{"horizontal_flip": true, "encoder_norm": "batchnorm", "encoder_stem": "single", "encoder_widths": [128, 192, 288], "loss": "mse", "decoder_norm": "groupnorm", "decoder_blocks_per_level": 2, "decoder_block": "plain", "decoder_upsampling": "nearest_conv", "beta2": 0.95, "batch_size": 256, "lr_schedule": "cosine"}
Rows from block 4 of the encoder of a small image VAE, named by matrix and row number. Rows with one number belong to one channel. Each number is 500 + 25 x the weight over its row's rms, rounded and kept within 0 to 999. All counts start at 0. Numbers have three digits each.
After each channel's rows are labels from the 100 images, of 14848, where the channel reaches its highest value: "top examples" is what is common among them; "colour at peak" is the nearest of a few named colours to the mean colour under the peak. Only what is clearly more common there than usual is listed. The data: photos of arthropod specimens (BIOSCAN-5M). In brackets: how many of the 100.
# sq0: squeeze pointwise conv (encoder.blocks.4.sq.0.weight, 48x192x1x1), inputs 0-47
# e10: expand pointwise conv (encoder.blocks.4.e1.0.weight, 96x48x1x1, transposed), outputs 0-47
# e30: expand 3x3 conv (encoder.blocks.4.e3.0.weight, 96x48x3x3, transposed, each kernel summed), outputs 0-47

sq0.42:473492506494582548531458509508522505537482529524544515466544539557508464539492515512508501536488533563493514505490513529492511528498535529520512
e10.42:498512505505491540513495492488486544490470486540454533505509482492481531590523516580480563531500503516511511521488523521504517524496512517499484
e30.42:475523559512496481502505497539514495508487513483500500500456518484472497494502487483492521574522498524518486525478544529510520498517478450505470
top examples: order Hymenoptera (49)
colour at peak: brown (37); grey (34)

sq0.22:497493551471516508477473504503502499532487480510505518487516483481490457533519482505483514523449488489529514511531516506513492529510507503538506
e10.22:526540503503531496512479556483501532507479519542484502473460471508474482528507528481494510489476495478504528539506494498477528502516546481493534
e30.22:490502488513519488500482517493467477536523553470489499506435487452487499460515508510502484502505490475540472543457458517497533510492498454501492
top examples: order Hymenoptera (50)
colour at peak: grey (80)

sq0.38:482502500509505502509520522470486514513513491523524502507496483508498480478475491489493499489489521495496519498465496495498512488499503497490519
e10.38:453505516477458518475486514488485460483485470494508505497466522498485492512536515488476494477520518533541508509502493512551525508510536503500501
e30.38:532498504482483503520489489535463533550501527487538468504532501509504521460508518547497506571506457467496505508525478559497514462525436498507505
top examples: order Coleoptera (39)
colour at peak: grey (49)

sq0.24:492517492527493502493494499494466526484519481508509520487465523456484474512500491508467494520460511499501491479505533526468496502516520502499501
e10.24:503518456580518452504461499430495479508496495553456484501514509490525505515511526490483537534477521529523488487493479535509508519508486526508494
e30.24:486491523466522486508495475505511510521474468501497520541512503552491535515538502532477515529486504480504528450517519504455503462479512555541482
top examples: order Hymenoptera (53)
colour at peak: grey (64)

sq0.47:502535526534501510478463585520527519483473516517587491469480481503484488489509499526517502533513491538470529515520528496493541495476543505515549
e10.47:477509521450464497497493521491527495503552460514484494472519507469460510502473493569486532533511533494511496509545521492495509559532460519517503
e30.47:470453515497511477482516429524525498489485503472457467518475514553501500487485497525497539488506493495513542535485522499464518495481512501514514
top examples: order Hymenoptera (43)
colour at peak: brown (53); black (45)

sq0.1:498502525506483510499479498507484506494479488489506505500526497482452471538505446500484522512480477516527512495489486508479518515553541507510518
e10.1:549458490510506504508482527509492476515492461518462509517459519509482509478526536464473479504483489489509515502474488497510537475511519492471529
e30.1:503528475499469503474473482458468504531515494472508510538490494454506501436529514514474476462489513449538492493486474494446483492475457505526484
top examples: order Hymenoptera (54)
colour at peak: brown (57); grey (36)

sq0.27:476515517484458510571521478530487518567491474474536502477521469442455483515482461505486504522443490499529486478508523491475477504532552545490507
e10.27:501541495501515461483450529495510491534486503563487476507516500542482510476520517459488530538473502503497501523481509493500502455485464499503519
e30.27:498499526495513495516483516502515549450488466496497509529511487507511477529502487456510528488535540487530520450528533479507448478522532539532517
top examples: order Hymenoptera (55)
colour at peak: grey (80)

sq0.12:464536507500469532495466576519511538505503471473571488497507470442441476516516439542496470564459488536508532493515578517501532488477560496493536
e10.12:491507522526512504471493509510526489493545492561469546480501502506504481490478460549495526539526516462466468472512504474519531501511487496471502
e30.12:482499508463488514481498455470510505521493500467478491533445515503497491521509492528480504459459500468527490513504519509463512473460486522521465
top examples: order Hymenoptera (52)
colour at peak: black (49); brown (44)

sq0.46:522551504506484492571504486492474514483539460458531473558468493481478490499572510475561483512464537493529526478559508484542505472510500488496525
e10.46:501503491548501503496546499469484557492493493467471508511533529518549484495446449481475483515492526464481454496498512509486521492486497528488486
e30.46:472494495511484486475487497497483541482477499449497498536472478455479502489485544468474509498469505494516485504454508487528487473520452467535519
top examples: order Hymenoptera (47)
colour at peak: grey (47)

sq0.6:501583493500494504498511516514519586507518476461541468529468461442471475480508498540513508532462502498490548497503521503488539439503546490469526
e10.6:516525504474488498474483484510506502518539487476482544503527516485501472513501469495445510498542544483519488516500567529525545494494498517481544
e30.6:468507446508469525473469477488468507477509522482449516505468510484489504476479513517507441499488465498509478498474471496497506507479497503514501
top examples: order Hymenoptera (45)
colour at peak: black (49); brown (48)

sq0.10:563531526519512491531513493490532527506511460503459552505501504510503468488481510519498547484493513532535500548481495502527510508513492504515486
e10.10:523503517512476523514520522548519461507511486487528504530477526529506503494501519488492467495501486517520522532493484502462487545504535469528557
e30.10:506495509554463450471507498509466517484493484472503513522500496528502500461473506459526517485534511522510540502482500482467493471511512492494500
top examples: order Hymenoptera (53)
colour at peak: brown (56); black (38)

sq0.40:507546480503472488520471576515524564487494499498555514481463496488487492476511488550530500581511483493499519512525550523499537460490548513491566
e10.40:502476524505451522507516503505472520522542498495481553476519491450492492496480472515523521501497518491498503455535576554509543530506540537499518
e30.40:471492485506484480481468472474484502492511515482460510509421515522520481501475493509496478504509438517513512500484554504470527503477513519501498
top examples: order Hymenoptera (43)
colour at peak: black (68); brown (32)

sq0.15:517452521477471529553523475528501483572486472461488514470521492470493491503492491485489523474431473506525483524477495521510512528517503551572478
e10.15:516533519475493517517487530518499430494486495554454479500529492512536501503486537481495487541506509486539522531468505490461444487504496470465520
e30.15:508472472503501461505491527507461505496537526487481492489476483465503492522475501475540489446527479454512528528483446497501517476514483499481481
top examples: order Hymenoptera (51)
colour at peak: grey (86)

sq0.7:503593472489472471497532476493512535488537455478561481532487477467502493479541464516529484512490518534541593467515506469515533480513522479460481
e10.7:512532517503492488480509489520465493484553509481496509528492527514503488454513467463470539526563523462482479464509518531525493476483514529473505
e30.7:479493452489511518462511479467497531514494476462489504547531509493521495513498533516473497506482514501540491497511476506495452481481482470557500
top examples: order Hymenoptera (59)
colour at peak: brown (48); grey (42)

sq0.37:516455525504469549489512511493506486532459493489503528507534503468467455491493458532498495485441529510495488533501507541481495517533512513527501
e10.37:543535499489509534455501555506487465459495473565459496466477518512503530526500485519503496516515497466511487516466471514515516494497513454487511
e30.37:491526506543483494514462538472465459460539522496526526503485488488494472517534470549490493480503493476535507519511512502482562563544505517502487
top examples: order Hymenoptera (72)
colour at peak: grey (84)

sq0.2:489526520533494528486508519483518514487473467475506536519469427478485486494497467570481533558478500511516511522510514566462530523506546505500471
e10.2:518515515481452503508483514536515489536484435514510498485487539532456534523463476473491509467512509477493490474470484512513525489532539469473522
e30.2:480486463487476478457496482454450516499533483486485499504498518492551541460486500499514462453560497495529500486494484491451475510481505514521510
top examples: order Hymenoptera (42)
colour at peak: black (66); brown (34)