config.toml
model = "image VAE"
dataset = "photos of arthropod specimens (BIOSCAN-5M)"
train_examples = 195000
image_size = 48
crop_scale_min = 0.5
horizontal_flip = true
bottleneck = "kl"
downsampling_factor = 4
encoder_arch = "squeezenet"
encoder_norm = "batchnorm"
encoder_activation = "gelu"
encoder_depths = [2, 5, 5]
encoder_kernel_size = 3
encoder_stem = "single"
encoder_widths = [128, 192, 288]
loss = "mse"
latent_channels = 4
decoder_norm = "groupnorm"
decoder_activation = "silu"
decoder_weight_standardization = false
decoder_widths = [64, 64, 128]
decoder_blocks_per_level = 2
decoder_block = "plain"
decoder_attention = true
decoder_upsampling = "nearest_conv"
kl_weight = 0.1
init = "kaiming_normal"
residual_init = "none"
optimizer = "adamw"
learning_rate = 0.0017
beta1 = 0.9
beta2 = 0.95
eps = 1e-08
max_steps = 18900
batch_size = 256
epochs = 24.8
lr_schedule = "cosine"
final_lr_fraction = 0.01
warmup_steps = 560
weight_decay = 0.08
Rows from block 0 of the decoder, named by matrix and row number. Each number is 128 + 32 x the weight over the matrix's rms, rounded and kept within 0 to 255. All counts start at 0. Numbers have three digits each.
# conv: 3x3 conv (decoder.mid.0.conv.weight, 128x128x3x3), inputs 120-127, a 3x3 kernel for each
conv.0:117127127082111096155143163097138163190133136103155117122123123115046109117108128158127102041153132145132134140072146161195175114104150106138125165203143130099124118080110096096112157110134136099128158111129128129153
conv.1:122109150113141165110082103114157085198104157130094104080129138110198160155120116166146157128063087092099123091155071072122165168099168133119068130066098125155123122158161132189123146177138113117095112195126122122114
conv.2:100131100123150101131186150130172146065168055126174129127152107105138120085168138158085125144186210119113090068073153106142116102153151133156136145159119168110113104110141133124143126130160106102094128052123139108152
conv.3:139116129188189160158152149160143131088070098139132158147150126155208177170174144147124186133119078119098101096114141164148144091143144160139104045046084083108120116144168144127157110100121091091104149125136204203168
conv.4:127135114140135150137142162136141159125124142136143129105112102125113127113120144149133145144126143115109141105098129127122163148152153145174157135158125122154131113147148131148150133134136131140152133139144145154136
conv.5:128147119159173112086125125151093141097175104148087129176132090163148079126115106131138150077110155082188153131124150159186136121133115114102125134133109149129130160119127138107103146108120113132125153121122126095135
conv.6:156114141071122139114087095113152149212109210094122127074157155163153162124103141152186106117122114104122094104149096073093133154130133122131176173170168151155129154110131098124128134135123104114089094116090085073071
conv.7:085086134094178137039053113139114120144060142116089128080147142133160141153116128099168151132146129084108147158151075101115131138175156125068136108038111144119102160129123163136117160144130129127106142178119085123108
conv.8:144148117121064128152176129101111087130048182084107145136145111119068084122080124158147121105162065130183131131073133155083143049133098110098095128207177109081109128128119129136133154096107122204112120177142128135127
conv.9:168158177146130154157146172091147145116142117148161120103131148133135110115143122153136153142138161149133155141108121153105101148129069127143148137146156138161154141143122144159141132125121145125136128097119118149145
conv.10:221204174122122148153147122087138087196043116087155136164199214171173125140106131194065096028000115135136158071044089169215224122159060081014056099103127082102101184169152145132152122091064113152131177139164158162120
conv.11:135152149082126119122127147120108085157084128120132145088085103110097067115110111130155150092120151102118130112057086130177179121144168071075026123067118133114103068077072070080085067087082138158158146150136149138158
conv.12:043081074147111166110128113149158157208134136188104087147121118128020144128118113129086146098175142079128122049090146116167134179144202159183158135180137139145103101114153138066170135133157048087060155122157139143147
conv.13:176145165157164134132067032062051081068087166099185101109156143197172131136095094183152105112092117102099119130174101095104090129122133054007088061081130081183140183143120179146096161141102140153143138193147154114104
conv.14:102097085144108112122133134160141139129155088174092104142089117133131110132159128097109155152089137111113095107130140112081132173102133155155101139135089126104098146156145138162175131144132106090097110112091107098120
conv.15:122136099167146123132121126118105141126147119171096146119140108113162116091130090122138100190116143103138140112151099110076038128128106128109123138123105124112144147137107152132079129098129118144124125140126128115118
conv.16:145137161132139167152153158141153157121179141109153150105136104119168124098140102127107145151151204173125173148092165077117124103094094156158165158161153137150133176150113137146131123165105149119149152141183142149163
conv.17:122143131051091058082103058126152092165159143107160141109103104120100106103106116121156117088148131136137128129045077157186171128182109062045085114132141111111117086087103084079096088095097150156153143150126148150113
conv.18:138138129146123093146171166191139161149148145193099139116106110114083112143164138151179162164153113122134136101124135128202134158157167200153164167153165168112138138140149154114141145150126120124133127098133164164134
conv.19:088167107148155123121165146200203148111176096156118096171134099155139119125140115128022164109135166107154134144096175154162109130117133153178162131154130145133176086117143122116152112127130123105145153093154164109153
conv.20:073084107132118112124057081156070128185153150097066101116068132143124098166083085091180123171071106066112112118180079079093179173072180154115159137128111145200123129147135121127097121159131102114147095199137110082130
conv.21:095115091168166145107097125189174175137184124173117130105102066091148120095144090137108132140167147142150211145137142091139089039137085156194173104088113148131163085126131148137115109145102121100146162135139131145091
conv.22:167140157158120124194155158117120131114145148116164142118153120137147110076148125148098156147128149201142184128172134159111116079097045131126179148135164177136215151158108140133143115129128155152138158127136183153152
conv.23:094081083129127122154173138139143135110121112133101109143137123153130161157164158143124136143123122135101062112104170136101155129134149158168127142129093118087082126143144156156148163157157085098098079070089098100110
conv.24:144122137091163083141163086138120168112063165074172140118142121182072117148093140119173136073176077135121106197127140153204144150215087125085129037096165095120158182123125165118122151152117132134157129142140128170151
conv.25:137143118131159127161130145154128136139114148138124165092143127115121120111096101147149134113145148169126156150086112143122121089106097138125184154129165184166192124137140157150131138130104139131140142123149118139147
conv.26:176183216127135134127119124118163178160130126113179194139158176120136164112117132178161074067126044143133152125060104167176093084165078098135122171120153161137181148123154094129146101078097146114116190113133142179148
conv.27:106127127131104140158157086192161130160047150149130106085102143093046110160123106095163135163187120111163147088180137126149179209138127194144126145134147096130167153136144091136122131133131097151129082164143131144105
conv.28:117124092134131137158154128138165123106139104133145113130095067100098108129143142127083136155170161173137135171145158156115104167107110143160127124144121121113124098134137113142124120109129123116131115089126129120146
conv.29:184151149134082164143109171115055154098163145103184105099094106150019118085162116141111128102197162157116162133156162179087049144157155067133152120170075155085102150106142111161132144092143185143130117139151144097166
conv.30:147120137077154112146160161110164117100183108117162133107149134106164125117119101134154114142090148121100109065082087090179178099177142138116113159141149131153117138123146117131123124123148130119155138090124131123152
conv.31:126113165187176156120121152118140142083143095149095135138119128119185159154170144102123178167140159095110105166177140092085088104166158135146108105005062103116129112151142170137121129138121139108122145141127159165158
conv.32:130096116109090088135133145162157137099081113168122126163144067062138096109131131170077191111144187094091130079118165131155178107180152157158107160121147204159189115133132167130122138139166123143137104099095173141140
conv.33:129115137135157141146167098173116156129057102132152147102131140119126132103096122150164150148124153132132159086168181097165126150072120180180164153148157164170146144150133158133136132144142129112148144142129119131149
conv.34:125134100146123114127142153160149140090110078170119107175129139137146158167185164109091160152095089096096059113112150134110118144132136160168111118117085122089073129158164151146164139160167071081083088061102137109109
conv.35:193168173153141144154148122125170156122164085146155154108114105110124143131131122187180185117146123156116120080144179171108146117149093169147099158155130160180179145147122130144154118140126133126139133090147129117143
conv.36:154128137165172160148075139129100125103159111158103123114111141127222160129158102096151135167039137045067122138190089087113098146084172143127117118071079131159118137178146158146107153140150120130134116191119166135141
conv.37:132171177130077157118055101152145160147171122179155114119076118089102172097106091196183177160164127169117160121126090152122137113142148142138089155101074178135122155157123178162127152138142121125159122147190117137173
conv.38:146146139156084156145171164183128132128144116138113143129102118083081109112160164129126140141139156155157125157134095140138110074096133173159138123151128137104141081129121126120163135161150145145121131113123109131143
conv.39:091066115094169153111054148083123118140093153086130156133136117097123079158093106122139161163138174116093107145150150095146143147144116136093161147127165119166192150112112119122101120143139111136144094223132110121136
conv.40:136086145092174136152156132136192147187080143100182084094151120142154138131148125212155169144201177173127163116058114078086168115181159143131128150139068124109095153139134122158155157131136119125108104103163143130188
conv.41:130132124110105123116141148122092121121131118169134142105104096090113105119120119129166148135121117140129124047082091137132184144149142080046081112118097127123127093090098095094094080097073143133141138137138143128155
conv.42:116107070138133142139140151140164140106131080137115104165118105133144134163157159148119162161137124141120067108110163159094114093110143147171134144148103133077082111133157131155145143155141084092101086076082093100097
conv.43:195175157167138147155152116184159145140116141120126131114119089148114110129112116167146186174167180165181168123142142143086091120082102142173154133153157145164182149150114147149141138128118158180159155171129130118102
conv.44:169150176154133159171164183133165091167112150151186142086138149107104084121133097140116134178173143173178167147151091128125161205122109130137140128142155152137139134148142133134139142133130150151146103111148153133174
conv.45:171141137164162115162137170118142133131076084162154156187146133122116115139126143171133134101130170177154119117101118192195162107111110118116089094090121128154130136140153162127157134143159083132121137114118139135145
conv.46:132106118081111088145157146122159133125073134113135143141134123139066114130126148131093148122202156124147128113077191133178138122198094147125120141159170117105143147115134113096140153129147105129127126090117124126116
conv.47:133137183102125140075124147162153131151171194122133143093137162108134183114093151162151107114155061179186162161078119135099129124148042109145185148173146146138136113102146118130137140128118159134119157131120118116123
conv.48:104096081119111089121135121126120151139147110105111104151146149147141149151152142106084107123132134110111096138170136115103129186130121143147110140111112109098099147140140154150162165160157113114100087087085093095083
conv.49:134075080121066069160166147162157149034101100172104112134083064082090057174183134090113152178152165130037133066149142139165077130159136166115161170108098101056088084113108156148108122154140124140165061087110149132164
conv.50:148151171112130144098073119105093090047118123116121139118114133118143131135113112122139145094105124067074139122118104090161118083119163077037073106051142136134139114103073092088055094085046152143150150151160156178156
conv.51:149149141167129143155146160107116114157132135159098123127100104106083085132095089116133113155164138161155150163153090159093139157117131147160166168155170139174160124112144135128111136109131166169185126147152164134149
conv.52:072104094084109117108072126135115101142103110098067143109078091107140063131135064137191126206104175150112196099183121071196185182110167142065060137000073122040036137124099160134088191157127116144183097174153091125167
conv.53:095110072111129149145075105117146166191100205146135150177136127087123124117067079142130167126085101137174116162130159118127199091158114157131091163148188142143146099104158113095100125106097110154111171255199176175185
conv.54:120159156140196162130112116127133142170167108123094121118130104133217137118103111155189176170102196156166146161150091073035133135119099139113144139077130078155157115118119131105106107109135143111133161185120129092132
conv.55:094094131181145177103116154153125137132146104146094105127099087146090105090129097106064145176109174105130181168157134101021063181103150145176146104150109134158102096144117112126112071111125151138121127132151147096156
conv.56:128084132063077106082027081162126176115159203218207190106092110102159133077102095191107166156098203187168208099076096104088079111060106120126177134167163190232222040091073066096113070104127166166137133136100105073068
conv.57:126144119146095120097082115177116091110128109160179160095135132087115123068157100119150103169158169162155188172103110088137109122146107129115114129137128167160192104108076123144131132140111192170186146093141140110102
conv.58:133139123166155141136129139149133126107100098128107116077103082096146112125141110135146163179138167083075119131140100106073101114106133150138107130104067156145109096161117138179133111152107142124134135125140138163159
conv.59:136119143078142102147141143088112117162012142150157092098129122142060094134079136134156120018152153098152122107074128126227191143103107113072085100158157129162074126083115082084137116106112149147141153141116142148131
conv.60:152153132147108113176195113028146159154120101189174135101151144124056107117126112133094157114178174106160152101094119163174079155174061084099142105174152136134157144123091089070124072072084205173124157028179172194114
conv.61:098101125101130046127114096127122113139123173045157123130116113118106099115091106110134069098151131148143139146086099169203145071116101115112149104149170125131130105086103100101105098100101117109117103109112075107087
conv.62:083105110025122122101105087178155190183111186104162147071137127141089174133081169126141088092185102132114104153079205137120104153184083123120184141192179132160129113083126080110135117145139160143134157165117136133124
conv.63:130141135110134139106118090093184110102137143104199091136131136129148091112131098111097093128096150107107155142123135173162160177177138112104127112133144107161157146123137128123116147152118167142182194155175180152169
conv.64:146164170125188131130127150138161180090146100219149164113131123113155110098122124175127179175142184122134167124152113152171134145167144138161196143131158177170179143132154156135123167168125130137139135135155128123145
conv.65:114100062152101111156152143150150134096150096155131132132105079126110125141167149137109150137124124138115095120109136191129130091110116160145113145129098135076106131143150137143154132124126103100110094113098115119128
conv.66:079106111089092109139106119135134133131162123115098109128135135149166140143152122097111155165092175151126150127188149085088164131073117129134092144155119120142127148146143158162147168147138117143134124117148129112126
conv.67:127140146095109117182152140156145151154138137132177110138147149165138166155172158158154118095079142155082098082101142190201149069091184146138155159165101150115074148145148150167139175146164108085119098089126109100114
conv.68:134172138143138125142093109145137142182138145136100155198150178179124127141055087107116095099076084122166114102169118113062132163144142148136146130155151140156192157161128131121135107117123123152119120166133124094122
conv.69:055120124155109174102122066173161138094222099178069188118126133064150134157123119139045150176111114051188127091177189187045098149126126142150152110125068129145199130147135175107134115119118119123115142111153152111116
conv.70:123127138070094092057070065091065119091140129040129127133145116128115106133103131089069064117132134120120130176084136130113072096150112066038105070129117115129099070094072087094102091100102148151146156147140148149141
conv.71:112133113158102084165171113119139128033145063173144162173085136084104150145191135145019135122134088158140073134089165179107105051120105147136101118120119132081141128167156148139162132150132109111138141085181143118175
conv.72:126127123144122135122145159137156152074082063146089138153119106079134139168154158145148197132135119115121090126112152157135177100145164162147124106075060128092124138168152164158148110128143103111123150123117170166173
conv.73:084134097130087094128144125086157167113092091091092111173080122129005073140129126100078090091200099146193133131087158184151090178043045136167144120164126079089127133118120132129148144142141129128136109095112113111102
conv.74:186155132198150165146148165095081133018078141107118164130135111137129104159119127148153131178182150168146181234148097173107070159135142103098133031098133103130146202158110192155131166144115134169180143126145134154157
conv.75:098103136136133148119120159155118112112138074154095075150150136146187170143195185106118178180104146089078075086158142103085146145147186150145111132094050129060059144167168151170169164186179094106105095105100125122125
conv.76:153134150113160116138142145127140113137103160133134094113180133142119129158118135170150113094173123063111132131111137129227176127184146123082104156157168165112090181126156143124138184148156102136148130125101104135119
conv.77:181133174143149145181168209143127132146114124148144129128147127125160116111168135138152174150124149155119129077134154091158163160154203171142103188126167197152151150161170128128149153159143117113149103111106147142175
conv.78:139136128162153169135076100145135124179117154152076132099121144137116134130093101130165119129116145181181170180171099091095070209055085109128148098114147120181147144139133130136123133126134153147136154157157127128126
conv.79:168145192162133142097065128107119099138173130152137119142135170138162117081126123150070114140080136207167149087168107135083142151079126125177103140201122152160131101134135104123132106103122161136160146175119146100102
conv.80:119128115138133141075127120143152153104112093151134133141170153138153140140171164138070142143132111098089111142135144125094065115139138127155126114101087115122139141146160154167173150160161115090089113075097115098094
conv.81:172159166172160177151146145074106156103076099159188124143134127133188151099124172110099134169090158165122110111102056080061059093074135128146146108108086139172137069141118091140110073110124160152151172154105159144146
conv.82:131093071173191142125070139120105134142092114138089101114102080194172111135128142107148105180135167111097114173160118051102046176080136121116131105081120112146105138140127168191121148160155101095090118180081117118111
conv.83:145145153167174167143127153098062092025104068118039172164126150121178167119134115121124130149132067135136124160154106117124053126122136078104079037000073008041168146168140171150075122122051150129130185184169190191189
conv.84:135134136185134159190159161133144142106140115134135143124144124113108101129120110179128138153155137164179148113079128127152131123133130148152154148149160164114142124122133144140152142123120146146154150128162156156160
conv.85:105076089117130108135111101114163110146091140120136099174167158190208149154123162107125124128055062028087014112116120117059208154122152158160090122133109118141091131171178121182176112134175068074100084125090134063104
conv.86:145182169093116127134118150104091098155069096118118106151155174153132138156122146152193148094062125087110083097095099117214175127152144103061074120105125121151099152142123143135140145134124131168138151175126132170168
conv.87:013154122087095086087082145157094175127207124080122135126146141112128123144123156116184105152065160118097118095149121092179163159131170118133155146186141117164109122113116136127104162126134151140116126153063115134140
conv.88:142118071140165129125177169081132140078147077133119128160127101109110162127167145143112132151148117131138110130101158192128110071097130123163126108140082138074077083113117113112145095090135124096115124086103149110108
conv.89:168172188086161144125119127069087107075112164041202186149171170156174167145119147171152102041078090153150131140105104207165175045113076042047079064113139110176163163149111149107128128070100127144133164185117152136091
conv.90:140126117147160142171089146129065128133119144138168081127145191114147183106115141076190111163119087161075160144162108089112125150098110130126162141129146113175145125150191128172127130146128103113116068189112113130105
conv.91:166143138086131120181128110087084069167082157098162147124111124110094081138091132102153064058142096132146153157089129165166173119102090068062119110132165115141135123069075065068071082074080173153150138149126138144131
conv.92:102111116077149106030060071118114144172129167108153124158117158166107141119062130111134095069173116115148112180092138124215157135101134054089110109149169133146119166092111114083107160123134143122118163181151091127123
conv.93:144142173111149091146151155143129118182103137092178044126177139187096147117148198113147111054129099146132151149075126113193144141165077142141132136117129126092040148140146086138175136147125115101142103056126104137117
conv.94:082090093146143113103135106143139152081125105104120168114112096107102100167145164111075120105175150132146101108121150163123120124112049119150163111138145139172169102099101113126171123155162131109110116074085102129098
conv.95:102134110153112132109100101121085115136090126140032099162074153099081134162134177076113113124164077118131131190148086188031061219047133145109119108108079089106110126163119146154116148158123131149126102171090111144088
conv.96:149178134109136073137137113120140074163111136119130116102098105076034066132108085094120120095156133129128123161073123155136097181136106080116130113171152086132134099086106089099123094126108168167144126110122118119141
conv.97:139162161098127128123115108111097128179084188117137127112135173118100141133072119140147050076147093143151150164073080151212136136162099098077134107131186092119147164107107101084086153113111123144142111135114101115094
conv.98:092049117143093138185160128117142112067095094145126104103051125087142155164184165103124155187134138113091063066177110148132132110128162174102108116089089088107100120146130147153145119160167088102123074108121150135132
conv.99:128146148148152153135117120145109129136110138117106099147175164146160165122155152130119132134119131131161147138174139114093087129070125130149167112150098122144103158180157172166153162159147142141123138143132146139114
conv.100:131122136124157162147093154129088089187145192127123143102078156142141128078067116150165104166143104166169165169158088110141124152116142128104111128109149138155117116129165125088095148134116123090137106225104102111131
conv.101:150092108061073095119075075116102103191166207109161081119138145159085106077081069129075068034108138165151168084130131123098169109097101109108150172200184195158136127068103034108122128143131124101121127117125065068072
conv.102:114147088175191221087090131112142112099162147142149121096118113138193200109144129175087162180166151102114126090204171090063113104122179117134118119126068129161137115141134149138122133140142122104118145138165142097145
conv.103:156149143000152096100072111117063079172069171065145181151159153139140116153091119139142097068135125115117123114036062127208109079158072071049142122133158108128143110049058081054078103108083135159123144173108132171113
conv.104:121112113158134149146148136161157129113122096167099136138118106111144129139151120122114137173136133133114138122169150116132107095104142150141107114096085107093096129153163150151148123156147098110099107087107112116125
conv.105:071133135120107120119107178140079086063113092156153124166135148089166051129132148121143143188079215139131168115163137141219177158095185134099084140136108152194061102166166144138123134131158101155141106165075143140122
conv.106:163105146124177120144133172102115154101066216124139176108178127115139103159086152150172157135205119102143177130118049143165097159125128121123203110125193140165150148065098121105110070104095152123090112113065130157089
conv.107:162134125146163142153091140086000139113043163152125122119109125106145116142114139151201102156170174154135164117165108089149159131095086096071146135034128100144085113110094130141090110130119154167122102200093124176121
conv.108:056068077074103057109098147158173189137213138162162076112094092082045158064158207109111153148203132136074089157150163146081083136125129135198186165195105152135089040060143064094139115139172132067085112096097120118120
conv.109:102140130184175135019031069131136169016190075166159139133106136129184117044121076128018136190044137114122175130168122144074053165082163120161145023145080172219143089120123103089119086064101142104151154152120182110095
conv.110:178167178163162181127122158117077085086121109165116133109110109106134096127120109137161122167113169134111177122154040157097069159107171106079076097106095127144130115117078124128107099105086164149152148161141163147154
conv.111:031104085143094154125088106156136148139166130167098092119103098156128145135142129105102181178161151119100136143178110069074075138095166118139145126152104115099119102135138137147142142140146122114117119115103116103105
conv.112:155153129155128134125135135104082126114149146184122093179152112152100082123144104067060099173146147144137157134192137177167094221164158094126125124149145134145170134138127121094104119128115145127143129121139125114129
conv.113:074096111088102138054069097153152126162195113228077103135140157102156159034105117136080114107056102146115121089134139115175189158079145113112092174141072162138107099142150114168128121134121101115128109150132062110125
conv.114:041127048088096083062142109132158138126130132100121072123144107176051112130093146141116180073147092103161086170084165172162162113164091109134121053168133094123117128094133116025136116073149117141120175078109122084098
conv.115:115115129136198155142115125134123090131146134063176212186153127154177151087127136103114104122126173115100109091095177105116090119156114093089093120121149106160166118132101123151096087119108129125137189174111167131156
conv.116:146151137143152163133120128099130143161135159134168120152157157159170164144134133108075080128099113102110127155175156108159134134149141130124125099120142155142136133133143119130121113115129126115102126109113121101108
conv.117:144136143090142091154138115111099114190090169113156143137146141148119144127105155147140092060142105151152150168058172137188208097153055112072105147171163134125147129092100098075083116076092152159150157165147133170141
conv.118:107112112127122128123117127145156172125122126114139097126171140136161140136142132112099132144129155155141152175173187122128105107148147129159157119145131149138127158188171166190174178182182126123115144133131128124128
conv.119:100084106027113022093117064117175133166054142088171142124133125124100107129101145118127100026153088106127090130042171136212198110219102109097151118174159147144129103090104067093125107088124114124109136098110112119102
conv.120:162140128129101113104101109128109087162053136120092186127153122151125106139130137114062122090137099147150134124125148137134170107101137097076056113117154120124151128142105129135098136133073150176138136195136144150138
conv.121:084074109134094153096130096168134119095161071158108106139050109086141132124172121069077178172061140087083072116158136109040120159085148147153099138108055129116101094137132136156136106151159082098104061077097120047115
conv.122:137159137049098110116097107121096123137156161089147147103086099084073056112091110123152097152162179096124141191154151118103156168099143102085118152160159125135114072023045051034032104069067157161177143153138154156152
conv.123:066066104120109127091074076117144103135179143148099073087084086129131092091103098046111154185110138046106116144191104054067113147139184133139148160155117152142118102105124100115100115151155132093075086123079091056101
conv.124:142113137116183175145103104127151139092133134103158146122138119097194130113105099170149128172128152130070138069078136081118150090144141148141111149117137150198147126112127133137112117119104109088127128149139120123117
conv.125:126161154112090091154203162092062122055118081127187158154182137110068119160190160101095141102141165120122094130103150156184157097151132087104077117172113103061123134145116150116134109115123121134118123033101123113113
conv.126:082170145154087137131161089152102130072210132090092151118102141085084141132169107107164071155157100126136076098169039174035000076083139104130181104159123108093136120121066135130104148131119140136152100092151118112094
conv.127:120124122115167162097110141132126136089171084174179134147182163151227196154166157148125168159045130050009063089165130074151177110194189137136106145146081154150132122159140145124151142140158109083089109102108112100069